From a checkpoint of a small image classifier.
Data: trained on photos of plants, animals and fungi (iNaturalist), 30.2 epochs.
Rows from block 3, named by matrix and row number. Rows with one number belong to one neuron. Each number is 500 + 25 x the weight over its row's rms, rounded and kept within 0 to 999. All counts start at 0. Numbers have three digits each. After the name is the row's rms in percent of the matrix's.
# fc1: MLP up (model.blocks.3.mlp.fc1.weight, 384x96), inputs 0-95
# fc2: MLP down (model.blocks.3.mlp.fc2.weight, 96x384, transposed), outputs 0-95
fc1.267 084:535534519470548518477509512517513495529483461470508514537492461485520483467499461485493512536532529470508497519535540477527466464515513484492477511546485550516539492533518471499481505501490473554456476512534529510512473515476474483534534492492471479487477481506521508504501548507491476519
fc1.268 087:520520546481488509460509452491493513509445548525492509505511478498490514538529509488475528533487522568499470544537496504509502474490492547477473512503534478484484518476488504494532522512526509495534510483507526461508514548494502463476491509528536509494528529479504470551548483488505529478
fc1.269 097:526499460512518467489495462489473530460472462479501530513484515514517532512536488477479467477463522527532496526517532480467485483506470537484517527505493522493488517492502476521506517506528487462509472511490512483478522519495542503443466460508497466457489538539512512471502499449517567492
fc1.270 095:520444496526481574541490494483491493491510497520515491497510518471498511514521499498531512490494501510509511473487486489485524491479474458458463486447487529484522508506514463491506581559521440504492473528488498507521526518492492474504537506475518494521484535520494525520474515470477471462
fc1.271 100:520532507473506548460504522485453529513494483495536450480510480540515457513564508457457489468489467494488472533503478490499529531446492510448481541524474495483512536518489478529499519532479481501515470506486527521486523509509509507479506527507482469505542497478498478534526517495484502518
fc1.272 101:511498481507495493495463514494484504492477501489510461472459534481511479460498507451504457542509568495472508555498478517477494484508497510545494554490540480465559484520493488550506503525498454496480466509487542508473497461500537494505530504482524528494509502503467482496531481484478471514
fc1.273 087:459493473501503532501446463543522531488506462478476475505478505535493478523506501486523519476467505509481510512524500469498484481492493450503477476539483461469537508485483503478504444518516475458506496550479492498494506530505445484493508490484498458485529544486459510511468513450516543501
fc1.274 107:485514514511507503464488521507516498465491515504542492478479490497487504476482492502481487555484508534480503522463490511484525458501489525530478474460481507484555506478462460518561521490480476481479492501502484585509478498511447486467509512502505553496515477476494525561485523499482501531
fc1.275 096:492501505515457477494509455505510481514454486448529548520500462471557486471491532527496506478524486506476512467528479505501528470551492530522493499533496498501489529528508488496502557514499486565501482460492481494504517465537510521487510504501480464510497509529524512458477456471500470530
fc1.276 098:528483488506477500497480526479499504463558499481500540545492497505481503470497438499523489522538475472502503516512516478444484491534547496469506464528479513495483521512489500490504492498472519525479457513509510537444469490516463551499522532485508534484508528538535476499492462459506529485
fc1.277 088:497514452478464494461553485478532545499505482474504498496528493499483480516531477459505504500472503487488517553534564483490522536471460464505493453482488498520461473506575504518514538496495503470517493481530493509510488507513516495484497477476517512480500487510510504526536501491455546530
fc1.278 099:471523479503477502517468468491478479475497484469547519531510511499496492447503540509493474508476488501448554506487447489441515534508462500570498526490536490506525522524494524503515541517484491513501482494444514457488504483492494508504544542484505477493467490516466510496501489482479493466
fc1.279 100:499447524491514509488481496538486536498535508503536491489496502492497492484522511486494458525480507492477533537511487468456520454478454517516485540486467468503477472568531502451483488489526494536510517512532471552510514514507534501498517552480497535494497512481503441537474504483510492498
fc1.280 096:485502499529482494510500489489506482516519470530555566515488538493511494485477499505496521499525484476495459509482461518510520480504531471510459469558438460488514494494475496466473526480488513495469501529502506520487495503540523528463458453488504511533496516520497526492547495515541479552
fc1.281 098:508477520514501468486467498518500537445488544476536466504536486516454480486462492479488494523488478507454562496516554502476503503487496488531519485458502497522468525532498499553515514486541483492512450498525534458492506462474470491516482492522516498492466453493490474491503503538506489499
fc1.282 094:499492480539530509481490509566491488499474515498521488495509479514502484542452500522494497522508500535465529424526490537502495495506512487426495489524528538487552533514532467510516470513490470539501520510494504545516476490498485469464530545475493479516527487519493503512526471501514509508
fc1.283 099:496507518499473477530515441486497451506481469503481554536504511518521457514508452502532493465508501478504457540529474466490500494490555512473475483478464513484479494533507484509461548477500513534523514507536497487492494476553547520502481505502514494483502560518508497505494518495518532529
fc1.284 116:477553537529515490490544529478518490523517491449530479504486524466522477477462524516498540504511522465501494502548503485499491497552473471515499434518499458493498507488479503485491496513549488520448526521512504499476526514510491539523470474495535530530503460532507490467493463521503482499
fc1.285 093:478484475522516495499468501473467439458508480480537481480504496504470499475521497484506497503509529501512516520463487478504522481521499492499394464508508545512508472521484510479493539469579478503479529514510508522494529458468525512499501486479482501503506492449497507493465501515521499479
fc1.286 109:518492465497542507499481476465450493457475535469519501506492465461500449481462475462515496523497509517488532517514524542499500486524507534538483504523525489474524515515471472556511514488571507468494471505520516480475490463497519484501497503491537513497494532451487505475536515527491522532
fc1.287 098:499525486501471476514516464504483542458517501497491504484528498483482483429517522458487469513449535472515504504518522477530521488469526502478507503504499476498504529475492499473494455527484518546471520517489520456511495513455506448509485459510530509472531512526521480468503471444536514525
fc1.288 094:501503501504507458468515479521472489494475458475515452483505465467511514479497455545518471552509538533511559501495496493519498516511477500493448518509489531534574451519504490508505517476541496485490500522492478518506541467515478500459471503500534498513468503458520510526501498471498519495
fc1.289 091:470485465515489530538511486496516496507562533473511516483506521535485501474494502483502495521477498474486494489531501472520513504491520472506501465466499463499449506490445505503465445480472509481485460511486502480525479490511515439496502471467550502503528515478509434456527509498556514501
fc1.290 104:521542478566517471488528497498513490503503516540476514505502507507519510472516501441477520534493531471532526520500479493519507515502521476510525512496509505526472513544478528515471455490482479537497486534468478501484500483461503464465503526483520507463532538473483443454526502484507556516
fc1.291 101:504504488492476503524484454500443514495497488516503502528524508506495534421499470537482463499504487547471553483511449525482481514528473553547510486480481514496491543492504489518520565497514510485477477508506509470446489495478547526498488513489516520511480507519521480479491496478479484517
fc1.292 102:492521517494441501508458510482513497503510508499499523495529477524522503454485510505571505482530458481479502470488543452465538490506562487468480478513432505495466486481482497478527513521504503517530504509492512470496495519503519501466519481491436495515493532509519490506503514448536472495
fc1.293 106:450478498518496497555499510499483528507496490557544505524494506508488466531515520511486516516509480528520542507480520438487486507489504519504513419520481512514504485535536532501479527535501513528533482480506482506514472493558529531488479524457485522499489488516467489522522448521483499523
fc1.294 094:522487505476508482482470482527517484497487520533505487502508508492476498528456485496500526486515495480445475533503491530453510502487523537489491485470485489469465511513501526512542473518499448492516523492469486470483454511510487467481491496549499505507471566469487454525505539495464545562
fc1.295 088:519472482518520507503459485475535484487491470505469500461480486529480426493501522467476529480458510479488516516477524522511513456487502542514489472510486484529533516512488432498496458522452512523504494487520493495479509479501471484497505518527468489509581517466511518508460528499496496476
fc1.296 114:479572497531525504521502537502546497465499489481527506460477509494467526489494478523502545516470534454487554506471493481445492468513479509436474468501502497527511479487503495513503489517530538500469489480472517477498516515503486497504480511499497508509511480534468489495493488568467522462
fc1.297 096:446503478516459475513499542485497524494472450495482515516483484515500508513483487512493481487477486509541536480514451475524501497566521454494513478507483559544513548500521515484454516452516455483508506487525506492489513490541508475493508490553511479469482525490496479502529496502507545524
fc1.298 088:467494456475487465517483499491463502532459469493487511529496486494503539518520503480494453475507522520551521526531555528500484490500512498497480520463477557528529536475508458545502498486506487513427500499473517541493519495508477521476477488518517510481482508489499520526487506509523564494
fc1.299 105:433493520524465502512503528485478488483485464492561565526455492510493495502496516503511507518511468536504521477502500459525509475530505510492492460516467528472452509492484525500464483504526472465487522471515502461524449499515463448502487483450490475504496516516486506513516463496513507470
fc1.300 088:483499477494532526456513512522495517504452530489501493525518490519522467533505471477464493517500540539480463548513563530491510472536486519474490473533492464476530506508506469507502481492573480489508485459493496491475509541558508521540494494503494503514488486492483493529444489527493514499
fc1.301 108:509483514524482475493519519473513485498526485483586494532502490482493518518501488462508529560498510496505476517484469503535497516542480515487498492519512540505516508551468508495514474521519498511493478484450475466446552467466485456493493496507507489522480498490542490499537534551526494530
fc1.302 108:496465463489477506526502491544502554477491489524552555534462558513474501488485470504488500512535460508467512482483509478508491509555489526443511516501492550490475461529508503502513502512539523484491486488540482495513473472491468497448516514492489514501479524474509508497493463484527532484
fc1.303 102:518511532495495530540491451500476466487489496491525510463446512489499493484472508518509512508481490530494496496498451515503529523528521527509522516536481473556545503483475470506477470507503534485465490473462529482486507446523544526476471494511513516499547512511459478475524473536521452510
fc1.304 108:438508530509497474540515527487502486472500495504526514489503470472521502492491543478490491506482507510466521506456472503533529493517534481554501424474493529481548462490510476473505465498529470488474453487496481467492529471507492539498471494448495524490507503490490494499490481475534472541
fc1.305 090:481487493514495495469517509466493498520517528522454485506489513491487486516502472444468561498475523504503489525526493501525507491527529538520483487486507510486531534477509516541494560478500510508450465571511494491477513495452515483476477481504497499462515486482553503445510511468493527544
fc1.306 093:496513491490506503504502473472475486477501549495509526478503477497494461474467537451506479481466507490461497554477480528538507509510492510529521528494545482555525506517505488537489447507546516526474449513521490467490532481490492479524487515491513521513504496493568457472474523504530489522
fc1.307 104:469506484462498543491504482485504495471436523529555535528499513488498523515548472505524516499498476543537469512486476484463507455474514518517463444498479500471463498533512491485498528504512527515484519448521503488495475477510508522485511494498457490520483539485510505536495506559477476481
fc1.308 094:476551500544511526525509505507490525507506502476567538527487489506480461541531494477513461509458512480507521489462485547570494521482477486543515493504485526487477481488526516479491495499465517513534483451499523504484532505513477533501484488476515495517521526485474476553512466512531532507
fc1.309 112:539496477522503534497488464505497502461511476529474498500481562480498475470512493477472525488437495452499486573487534503495511506497474495433480512513499471506473515501495519480539475531471521495484503514510514447489483492484523481479474484500498488471527518514491455461509499471476547512
fc1.310 099:563488475504522508428517476526497552465525533524528519517521545520481461507485522506533494513536457504476496497522508514504504535496522486489492502482476470432502532507512497516517526466523484518533468489494510472490468503498513502481490496493542526494487565488481514504514535488487530525
fc1.311 102:468515492531522470534469473509536498490473516496576486471481480491517525546513538504478495529503502561512524481519499494502481492518482537506474438480513473487531495511541473508476502458518486484500487509508474530469526477487486511451498461506470516485504500463486551511511519489540508476
fc1.312 110:520494472529489516480482499487453450463466462531471525543536530465482497476465510525489525499470510443530472550521524494505513489524489466463495508445495507497494523517489528508515521548500493514493461492472476462511484500477516486505503514500545509486519477501523472474466516485525524465
fc1.313 109:490498530541515559476494506507501496497466479511515511507459509555490492515484487499490535493497496492450456521485476493478521422486495528497510507494474467453485478514510533509470472497567519536504472458551482530498491490514520495476498499514471517486497523455498481523480473529473508476
fc1.314 098:525521496486475532446505529481472484436493513503505530530510507488501497459529458473446508479520467481479495512507541513535532548509516468507518547556500484504483517518472504460500540533450541484493494501500484496463522502459493463524501481468507503518497511510509486487492496517485536494
fc1.315 109:490554524493540499449524516479496518466478523493481522483477534513511473486527472449524504522502489496500456528521516471526534475522531531517501493539463447477517517529486475486528501467487465487507503490535497492483526467516523483476487503501469464530519535490479528543515526448519521506
fc1.316 106:500566507538503473540476532486499524446549467489523541498521534510500480512482512500478477509493548528494513484519513489503507460493528499528509437489477516562488495498474511504483497538521458520505504506515471441486481513516467516505461490511459455492513502536523496484510511494495520504
fc1.317 100:502537465525508483541482501510518545489522524493537520515467539466491534503528533450490483532458482499457505548513478458516489521505494494490525515516513484523459500479464506476498483497477507464482486521462518507465477489502530514478440510454510540547503522486530519501524503533500497522
fc1.318 110:458487485528512498500495534515464497473481553458524504507510533474470487506494514466467472545483509498495567531507493515505500527514510495532491480507501495433509468535507494504525474508517479505472464497544454522527498473524518515484512498467512516530516465436469486523531527478508499514
fc1.319 112:491502495488508515514488534486504495486465535503510517499509520531519458465520471507524525523537512449542503538472498515519537481517478505453499500492492487516454541498496504485517534556496488531479432490497559482524504482488466538493475516475518553512481504499473483504547503500488480538
fc1.320 096:467461495525509494498492515537510519439527508480515518493491543491506510499534528508447485507472515512510533518460506500516482451510480486525522484508499461528515492494521500500524500508428508501486504510526500523481513505504490537487515543534482522506543538503452444554492490481545517534
fc1.321 103:491490494512494485507503497472488513524523490527531509486464470436497506483495510494495514475510522525519528513483504484510458533528482490513402439496475503507549492463466453483523510512509484506515491496482474506422519480507494531527474469513493507531507514482484501487495474520540505474
fc1.322 104:481494508514560496489470512457506483504512469484538530477485504516495510507469486497456523513491528517494504516486492516490492500527485489506475460551522487495497500524528493516501586522458491497500468533490563478483526474517507507516531500458508501508486478454469515495485574468520487512
fc1.323 117:496538488502506493535499503525488533499462514502486499501459494489496434513456498460475492472488490541493531506482535485522497492486518517511470505480467458478505520504487472574515518520498539467512456506529487539490496478534531481499538500491487512561490530485543459514512485534510473486
fc1.324 092:529495527490473482435470443556507496456467529511502540512501535482501494505553512473479512489497500483493506528507533461496504470514511475489495500515488438512457496551506511494513503502503518536483532456529496522511520505509467462478492523530475504521453488515488505525473539486489524496
fc1.325 091:513500505529453514483504511510481505514505471515517522498460485516506503485505493495479478503472519447505514494503445481484562461494543458518535518501461544521487529493486491505508491533484482549474484554489507459505513503544511528473468490482467464516523509558497534488512508479481456509
fc1.326 110:496545510522479484522484496483499540495512483479505466484517508492520529496489501498540519524467506446499518533495463480486510471470554498527461460445536495488502519502509491554506518536509500517514487514526507473481457480486554557470490492469476553517487467476479522484498483533501509511
fc1.327 107:510495483530446485565453477473527508492472494480525506484524496518508548487488505480525524536508479561539512510494500452470508499500495514495496459472499517513509526516510493507506508507525488481520458484523558492501485483510539492437498491485506521460508490496533537500565476528502517498
fc1.328 095:487483542506507518495467483489505485516490440497518476555505517513505498492510492479478501525462517522480496470492447436503510482482503538497513456486488496506502513502500507520448553498447555553523464536512525492468484544500500508466473502492509545497451508510513507514492501476475499495
fc1.329 097:489459499513502513501511484471491513493464485505524460475482492497534549549551530497511500495506519524551481501513509529494474469477520501523486451496484514462529477536489522506484541523561464478506485526450481539485523486508467538449483499511512509497463473500477536500512477500478523507
fc1.330 106:453518478512540491502487532517520485505507515489490497510466528531493507465469510504519509509522486513524537495531518515518522419535498522486488425464521461524530445515507516501534502491496454504487517511521496505479522525475489494568488502490494514510472494510500546548480499496497475473
fc1.331 098:479506505511495528485487538495483519515503516549482478469499514478573503503494458448514486525531505536482494492503484502498529459520519468477454497514470492459527457505488509513527508538549489467497512500492469536517505508529505482457485453497473532529534514475479511487543481521516485538
fc1.332 110:501537538521505496495511535452476545479465489501495527471499488518500512493480477492526464512482522541470486517531529507538550524503459503465462489504505511468473505486531483497549556491480482479558494498531492540501527536520533502490513546529516491478541491481512482500496494527507535493
fc1.333 105:523508487525502535509497510472463511534506485484536529538476505471501472490503488492516532514529494550517519486490480460476495500525460507486497463539425519463485501537485441488468477549472513481498497516511487545500483476557477536517485485511486509524482509497528511514524519538517478520
fc1.334 098:492511487497476431481496511471530449501494505499556475538500532490527502477514483499496551518527476534478488517491470515460559512523507449472467472506494535477516509480462479499513542548482488539493472537505525519516495478488499511521479531505496484529479478503516486517530543508505516495
fc2.267 086:550489502527528511462490507538506488488521493469519505508516542513564491507513468472476490505484500536510489491490528492503501545507493476457485521515496490510509485531498536488506480508488497520434491528465499477471511514487510533494507478512483508494485492492453508483457548425469433518
fc2.268 098:493494491490507516495467472518467464508500500505506528465535509557484496528471505526493479519463514512457474503522490460502498533505465517490507499491549462482533520474510485457530525472551516464529506537511530493501548536492513457516513524528510442497479491494496526481506451507458511517
fc2.269 098:491473494528507451488497531472503526489487475509503504499503527542503471504490487522469488464498511518496523523561530533483534522538489512531489505552493530504524504483486532485520523494433504501509498524517495480512509502468505567466490507506443483484498482540506509446457480495525546503
fc2.270 098:503493481539527569480497495500491485541487500487497513515522497504461490502544523457520491540539490515479505504535535451475471504507436481495479489469509501485486471472463475524520538511505459466505471535516505483511525522526505506468521505449509499528461505529497490464505501502541484537
fc2.271 108:466468484491495517453528489491475507493491504471510452503544474467475492502499500473492486495486499436520557496527518470469481497490536504442523512463471465506499536538519485485508490516504506457486520488470513502527539500494479515500550494497508486491541512498500585490512490537517511509
fc2.272 097:494519517489499476491494532522534530499514487485540450491501483503506454480502501498475488524475542507516543489488476521528486459465544460489484493546521492523513485512492514498548499527499430484541482534480472485472477518484502509475473526505487455505543491533508499547524517500467467471
fc2.273 090:452492491525488509476491527492481433446456526537460521495501507518526509464506546521467487474497503538520527502502486506476559488528494523516497479469504526476531509544505532472493493495482518510511514504508508540532524519529467497476523530483493484459502517517458487479499482465546473502
fc2.274 112:448548506526528535517480498527534501481511499531489514452500497513467534456498500478499499529471496554522478484452494531511525497484492509555507477479490472459509519490487554476480471498496550496511520551511518515510477488520514493514521490493490516539499511495476477547465497491483447491
fc2.275 064:513489479500534489503505491539503505482425493508515492532537514458501482458470508506527517475549474531469535503545499482509500519514520501488497508482551495555512521545475472498470467496510519560489486480501501470518479461520489493518498502529493496519487473486555507483509499522515527554
fc2.276 097:486518485545506556538501516521510502439540521450489484498504474511456526490500481437480494522508541505481511468482512550503479481507494507555491532468475520477459511517524529517491491496504508521507494538511503525493457488490483494493533496480505544493490518515513437527480518483514528515
fc2.277 086:504506536508475457493525505519466480489476517536492526489541524475541471511477525501517485490482482452453488550519471485496452486520510515488521503498488500480485505464482489496483546456531518484530505487527506497495523555518497480507474502468538457489475503491507500448516475552500553483
fc2.278 093:517505535496504492486461502484498483496492487486429510482509536472473532500515530543522533450503503525467457500488502535521508538483490476528486489482542525521494499478476527497497506507493445503491499497517527438544446504497540489474488513494490493512475482512478507541523538440481489507
fc2.279 104:513463479530528497522466504513465520504509475474512503543430474531488541518502488495506498473521506532488556479518567499482558489471474456511474461490499505489447475489502510501489480515473482497516469538450535509479484507515497487532491523486482517509506533512503507527511514530487491527
fc2.280 078:526515488460487448491532517495505470490481545522482514535485550503531518510516534487553503520512486486469489504522497460497502467495473502493448495469522522512499479463464461447491516486521480491513499477484498499539514544531462500477495493482502476501462474530452496518510475456502537525
fc2.281 101:506498507484515492493459462502489514497527466492463508450515534573494511513469546502528509517477544474461469481509493503529492497466495521527468499452531470488506499509487505484510546484514492497507520541554528473517533509495498500523504507491487447516500489528512493535537509473453496454
fc2.282 096:503471440485497490507527491474511548513473507547470448485468457484481505488520496519455481550532484526527533491509514481488518514512498480499503505505523479563522537529541520514496491503479507492476501517515502520524505482522475518489512479516478442518456485495485524480506530444476506539
fc2.283 114:487526529481498511499487486462487528480537535504443515512484505524509492518447502514546533485497547500465486502499462537515505497480513560545483497479496527496513458471493532482470489491525485537502471517579498484500507502528531479482485515501479475489459505468493472497486473464479479478
fc2.284 124:496520539492485489498547531531537534506482535533513500480483538498452411469484501480493460524512438498509473490486473482521495500491559471515516501519498484480529462499515499531482519480510475469487501527503443505466491527467485496486479495518500514495500477508505513518534489485463525502
fc2.285 084:489467489492478479535502440530473491497539510483539489544465481531508485570499505542494504528473497487510516487514509488520516503527497476520468484505446462503517471487481482506536504520524521467486502554491521498496551518485516511496459492471488551523522522521494508523492519517485441500
fc2.286 098:520510477515481484476454520530485523500531447502507429518514517498497501478492509523490545489506519505510477456486519521500464503483509504504479479498588465506508468506460466513502441544508481504522502525507535463487507479496518502524487529529479487513517474527507510528505527518450481486
fc2.287 118:489516499525511483504464522498477492454484512487495524495498502524495461502491501495483480466514533445538516526508512506501537499529467515541546477488471552521489501478492541466520508501468513553549503473499466462504497512487503518502499482492495490460490548527520454523491444510525482444
fc2.288 087:515433525468499492499470498527511468496548494486534485490474500523477546506519486529475457509518494510532508489506551520500475529498502469499475491489531460530501480532503496513546510487507519438466535542518535473500514507497470493499476455485492484514481498484528501544507523498476445522
fc2.289 099:519537535472514498482479511483503469504472509503437545509529499508532442500484517490510491533496477477465513490538476502494496532458531541512545529513490478483483522491475508467480515504522462541539475480544464523516498497489515471484517505475538477484487512475480506508531467483532545472
fc2.290 115:525525518501466494491511527480499466484497536460474479541503525510559493511492538498477516492489520442468507509517494516479507507517514528501495513500526523549472512526506517451518536508472471560487489473516459454496517504460473502507504504478490464445486537511501469483504478496518510448
fc2.291 088:561511519489484491532452481512458530498494477505472501501502521482483454477498520519491507545507478500474496538495479533495481507501541565527500454477523486527482508543444495491521509477485462537483467498504532456513500468526492508498494555513467522524467508509487512488530523513483480488
fc2.292 093:492500502477516489483488534501502449516515479499476510514518493513503539503514487478540464487522467519473483468523552464511498516464425501510452516473515557490507471469491512499494530505490487492540502529518506509536454486489507469513506570502519497510473501524509504534519555486529475515
fc2.293 105:457444506510533434484519499512470512453513542501536465553501491497485494542513481496489456499495484509497482495526569493509519508478508490505495520474500511487477438532485515504536505484517510496498535520494514492483522478521462490531522497484481495476554516488491501555491514494508473538
fc2.294 102:490463495524543455475471464490463475536504500554496510515520497516526510541480512487471534463474492457442492505524498488466514523495487534495478509487535487457530511515444480479496492461528500536497472519540520485472539513458497498493509524533503470505475501504488509486520477538473504513
fc2.295 091:466493481544505526490506502498512492474470503488494529465527483485486572479501499523495495475490520484519527543517507448488540489520486534512529473509477488518476517500489489482449486565496484483529533460453510523488519456484516510463497516487525542496557500480474499489461498505528480481
fc2.296 108:493498503476490543490469525494532535493522479502481488423525522516496502513487504527492515494525533533463480505481477509546486500471505484492502493526502476491533501473546526518505526484490496530512459521513482489479455517474492497486481484504480528501490491554539479511440508438455540538
fc2.297 091:517491473495529488474511498504505464494518453488537464493528490526515459477478446538471502459498524538497490508525523514512468492483518509515477489517515437506491489498488515494501495482487530497504485548519508501459509460501531527583534493542440474476485490525505526492497488537490495502
fc2.298 091:469456502478496467489494494481498490512492551540503541493499491499481476468550502525459501473514513516505507524555502494462461493523515509467499517515495505523564479451510495492549477450461481476500519525516522475487532487495499493474529485499465508487474506536484507469543471509496528544
fc2.299 079:476482519487526425475520468518500481462494482497533507549500517494486465518529514515504496469468449506515518502529533505470486480525513461484487497523484496463458476488496504486501532477493481478491487493472505483505479508512464484523545516520474458430527505535504549525531491524501541501
fc2.300 089:455493454565526480512500462489507497463441507551521499480510534522506519480532508484501574515489532526483504469474487453511509511492499496480515499497555479476512497466482476516527478501515512485492471513503489531509510517480519479482517514537514521530483447535508502463467510496509499529
fc2.301 097:529461503502457489518500506528519503486514469472497480552485553480525525536532506579537514508480472501522486498472482542529486516497503462516493527470506442519499484500470486522514479527539521484480525502519510486507484546483504473495489492470525459516521501470495486526496507483448489466
fc2.302 099:475459508467524496493522480484516506499506510450558471561497487494460457502518482524470491473496489513527555464506536547459483522490532487466512490515506507486487502516522461523519498520471519533484479469479484485492461485489469523512553525511477507504528490474481503498509470552531505502
fc2.303 081:525486521531490475480475484515459492518455482473523521476520513513497498484476500534497491478478532492465484522483513490505500540532510496524527492494483505505480551520486448531468533506505481529511497468482528495510485495484480436466447489525473524542533506461423484500518474471511479493
fc2.304 110:489519510477475450563505506536507491527461492464541488494500522489461474500508492526529478519472483478491525491461524570487466513482546464522481508495482543540495492512525518499493518529509497514548507498502494457512481479463470469479447498495507547522516519505476502509518485529487514503
fc2.305 081:505474528515496485489454477538485491459441505463486477518474497492532456510498499534466504498475511447472501542518472529455478501484541516504513513517487489505531494523524502521506486490467476500518453514513507460458531480510489532506506492445499524525510570487497485492510494527472469522
fc2.306 100:530534471539503495483475518525474513493521463474515489506515506509548502480498516563518524490485486475519489525456507516518515504498497493497492477526499504536457510488487502493480512534496520541496521477445505436516501508444499492527488504510504488491522528536515451524518498476470464422
fc2.307 076:502504489522470464491494528486491514477496536535504490561490469533572516522492526523511519496474526482460525476523470517495495471503534553495494474514512581504492483505471523474511510490491507529518488489529493465508518531511494536512467520501464473492512525528464494492532487545520516475
fc2.308 076:457446498495527469547541452465516538458500526497498499528458509522486470511503511517491460471474487454524543499471523512510476528501519481505466506542526487494499446517530534487490494477500534501529533480498486501497514527522468505541500489495534475488539494483484498513525534477535489506
fc2.309 123:487486494547508523543507543478510522501503451486496522527523504548487464489536462498453517519512504507471564501534537488520492513486488551498519479534463483483461517475495488484516516550494520507502503506471443479510508508461514522494515464491463490494494490531506485481451468495519512476
fc2.310 107:500469474501555511465488480506497496525545475507489501497532490514473479560448520480497498496508496471470457507536515466476471551494459495497497500467513487463517500491511494503475568475544484465501483524519531496468512508474478489502480542499524478530463513512530482478525486537530501513
fc2.311 118:492521508516482513545539520493497529482493486527502500510520501472507496479568470472506501556530459521483522479525502478486479428505518515490521496487508484478476514480476483496499508533504486443489534520517507494485482532500415482475472480506508518499479488554504509486504549508492538510
fc2.312 108:476529518516517492522505538515509506531469484508477537540489550496495453471540493505494497513492462504501545501506488501518498495540504526497533504506469494475483529489466458445506485507483531491448501506530398503529486510496535499463512522517490473473497472506483530478507515524508521502
fc2.313 115:497514532508510521514490499481508510504480487523501539476523527498545503525527505481486549480499504527445478431476479513492505504431487508458464484514522515491470489522520467491490496491522494511478431490518506503489479491488534477527477531518498519561494485535530497509463489494482555516
fc2.314 122:501492513504467504472489540539508547489499463495482520526500519489468488510518456496488504540493456492479502504477515507550490510447524517481527534479475462499493520519447462477523477564512511482464527494497419527508496509498515499486492496531494509466526516464520515504483519503472471484
fc2.315 117:509533487511521496449482476494459472502499479511479487480485499542540511477444506484521503491492549529492481511502491525534565526463462501525521517491509490481510479500500517480455497503512518503517469482493506525522511453515539493519510527552537516517522521469478470491453520469509451467
fc2.316 109:490487555503487458460499533525502564485508468481494504447497474504483478529503477472484483464464505534520500524496551512487533499494532512550533489527485488504496479509522504554497483495461521507481500492483473517475441538509519503471516509527488530450530502504519520485495484506468533503
fc2.317 110:502538520483487497551532500473513531507485492503433501474490529466492475497480523517536514555508482545499529522493448499522469486506503520507542507506505477502495524468448471501472493519510459486485494468537485478527432522503509495443486500464515502509489467487495511495524520490496532478
fc2.318 111:502551477516517515488497467505464494502503489534487486496482508488499573512469538485512511544468526494511473478493492488504502480479497450491474513488518512470474493530488525467485511516528472532514509518507542482537508490531504509563509537471518455501524497526469472558508563477503491478
fc2.319 110:514493487544493490524487518526520503479486491460510524517513510532510458492519499498510548497525530492446486471481524471547503480503481526481512493515515477513508533461476507482526485499509492512531457520499462444512471526460508483450481477514453512502514512573508503448467513511493522526
fc2.320 101:447508486493514527462492511503495497470478498477452513459474484488461539483511526463498459490513533526511519494488515507528491500517518468549508485487494478471516504529507504463482509514504520492480518484489505542501462444478508530528507493487560492457523513530507430519469508502531527463
fc2.321 103:540510517497455484533558487503500505481507509507543514516471498472516520536509503529534460486489489450467472503478455495484497494442489498499464502490487470493522475508504455519485523508530514484533543478507527513487523506528496472505472494505515538530538489439482522536479507534530464515
fc2.322 102:482540478529533508478479499468498522443516461525515492481483507515534446525473502516474464529499513554492480531519502510530474490514533504516524484538490469477486506489487535516506522495507533474473503523538524473447508526493509542471502487485501439490486483508472516527528537458489502517
fc2.323 103:498531496510494490571570498463543510518529481510531473531473490491497494489487482501510499549528531471517508468471481539507504486465506502518518488524481501517471498462494480519547481541489459489520516495500495495540463450498483492488488494487481550510547493507493504521481511564504519493
fc2.324 104:513497494545519475469515501531449488482501479535448506564492501513501539501503507518515490512497456519465492498530509449487536513475491517515536514470524482457494529520470451503499476500522549493463517510516487528490479514492487474481492516537511436512498515511496466490532524459520503530
fc2.325 093:554480499511465503489495521517479493480486480450452506505507534514501499501511537513511491495490486474498483508465527488520539502495501452526475541445520556501504478494465528478498505514473471529523535511470503516552488522517517455538444506492479488492520488479480509533485537454510462507
fc2.326 113:522483528486483477530503498514455569521495476506514515480492505510470464498505479487484505478472485497509510484493498519503500516456528486525490500483451539522486517494491500500506484511480463469513465497472501503507439536512513481466507524505479531525538468563505525478549494553442537514
fc2.327 105:517461498514509509550493491530465552490527471516507499519491422517419480510500498504488489514482510486518542531502523513478510486499520516519456505489504479502509529477492459505508487525457484494526491499511527509507474520528493504470530493504473533526518480518528560490545484536484506538
fc2.328 119:542506526518509568529481503523495529535473481475447506490524450494479481489489504500494509537514455474521506510482501495494501510522506511512521499515463472485471551458493492525447469528499488509533487446493497500479510518484490483451522516458513548520522526461507490493518482542471497510
fc2.329 104:495473521529462481490511504497475500495477506524498524498502517466475561478545502491502460519465489502476474507521522491457495466508471461518483514472536494485513464526508489499519547486489470458492556536516511497493530542532427511495487507476489519515490509534514521481543520505503533542
fc2.330 106:471503493475515479529499511528550481506506546513523487464464508504483454482481484477483485515521482537555517494510479498522496447552524468515529471518492498487556468456511517536484520477520504465512506506505502507487490521455492537458489487480514565506461484507473478515513488481506474504
fc2.331 085:530537522485470497501474501527507448503481503540458488477517491456508508440523456510518525484516510512455492510506491516527544463520529497544471493493488518487519538478474517489487472480504498507519529536508512487499513487541500503543525483528486528483458508514473544517539511527464468542
fc2.332 125:478517518519506511536510492475481490461499503493537467460536508539488452465460501471511525545462531499455486527467480528554512530509492501478521508519503501508531509461508526495548524477539493465501493487524476504512505480511532454495505510493533530508526451474498488471463469533499492498
fc2.333 091:497474484477482466497483471484522485470516532463525512561505502527545530542529493491518534507474518482463521471523514519470519471501515504492454533495482527494470465503470481466500517486534508480541488498520515492515535498509478470526493559478468464533497508492470474528475514486506448528
fc2.334 086:576494480521469531490536474496494484518502495499562481494495509493524502517523536523522517535495477522492494507509546501536527482495475456479501522497515477513483513474418444466498498510549496490459508540519505489499458505508482511493472483497469500508496479521502541479466533486488489488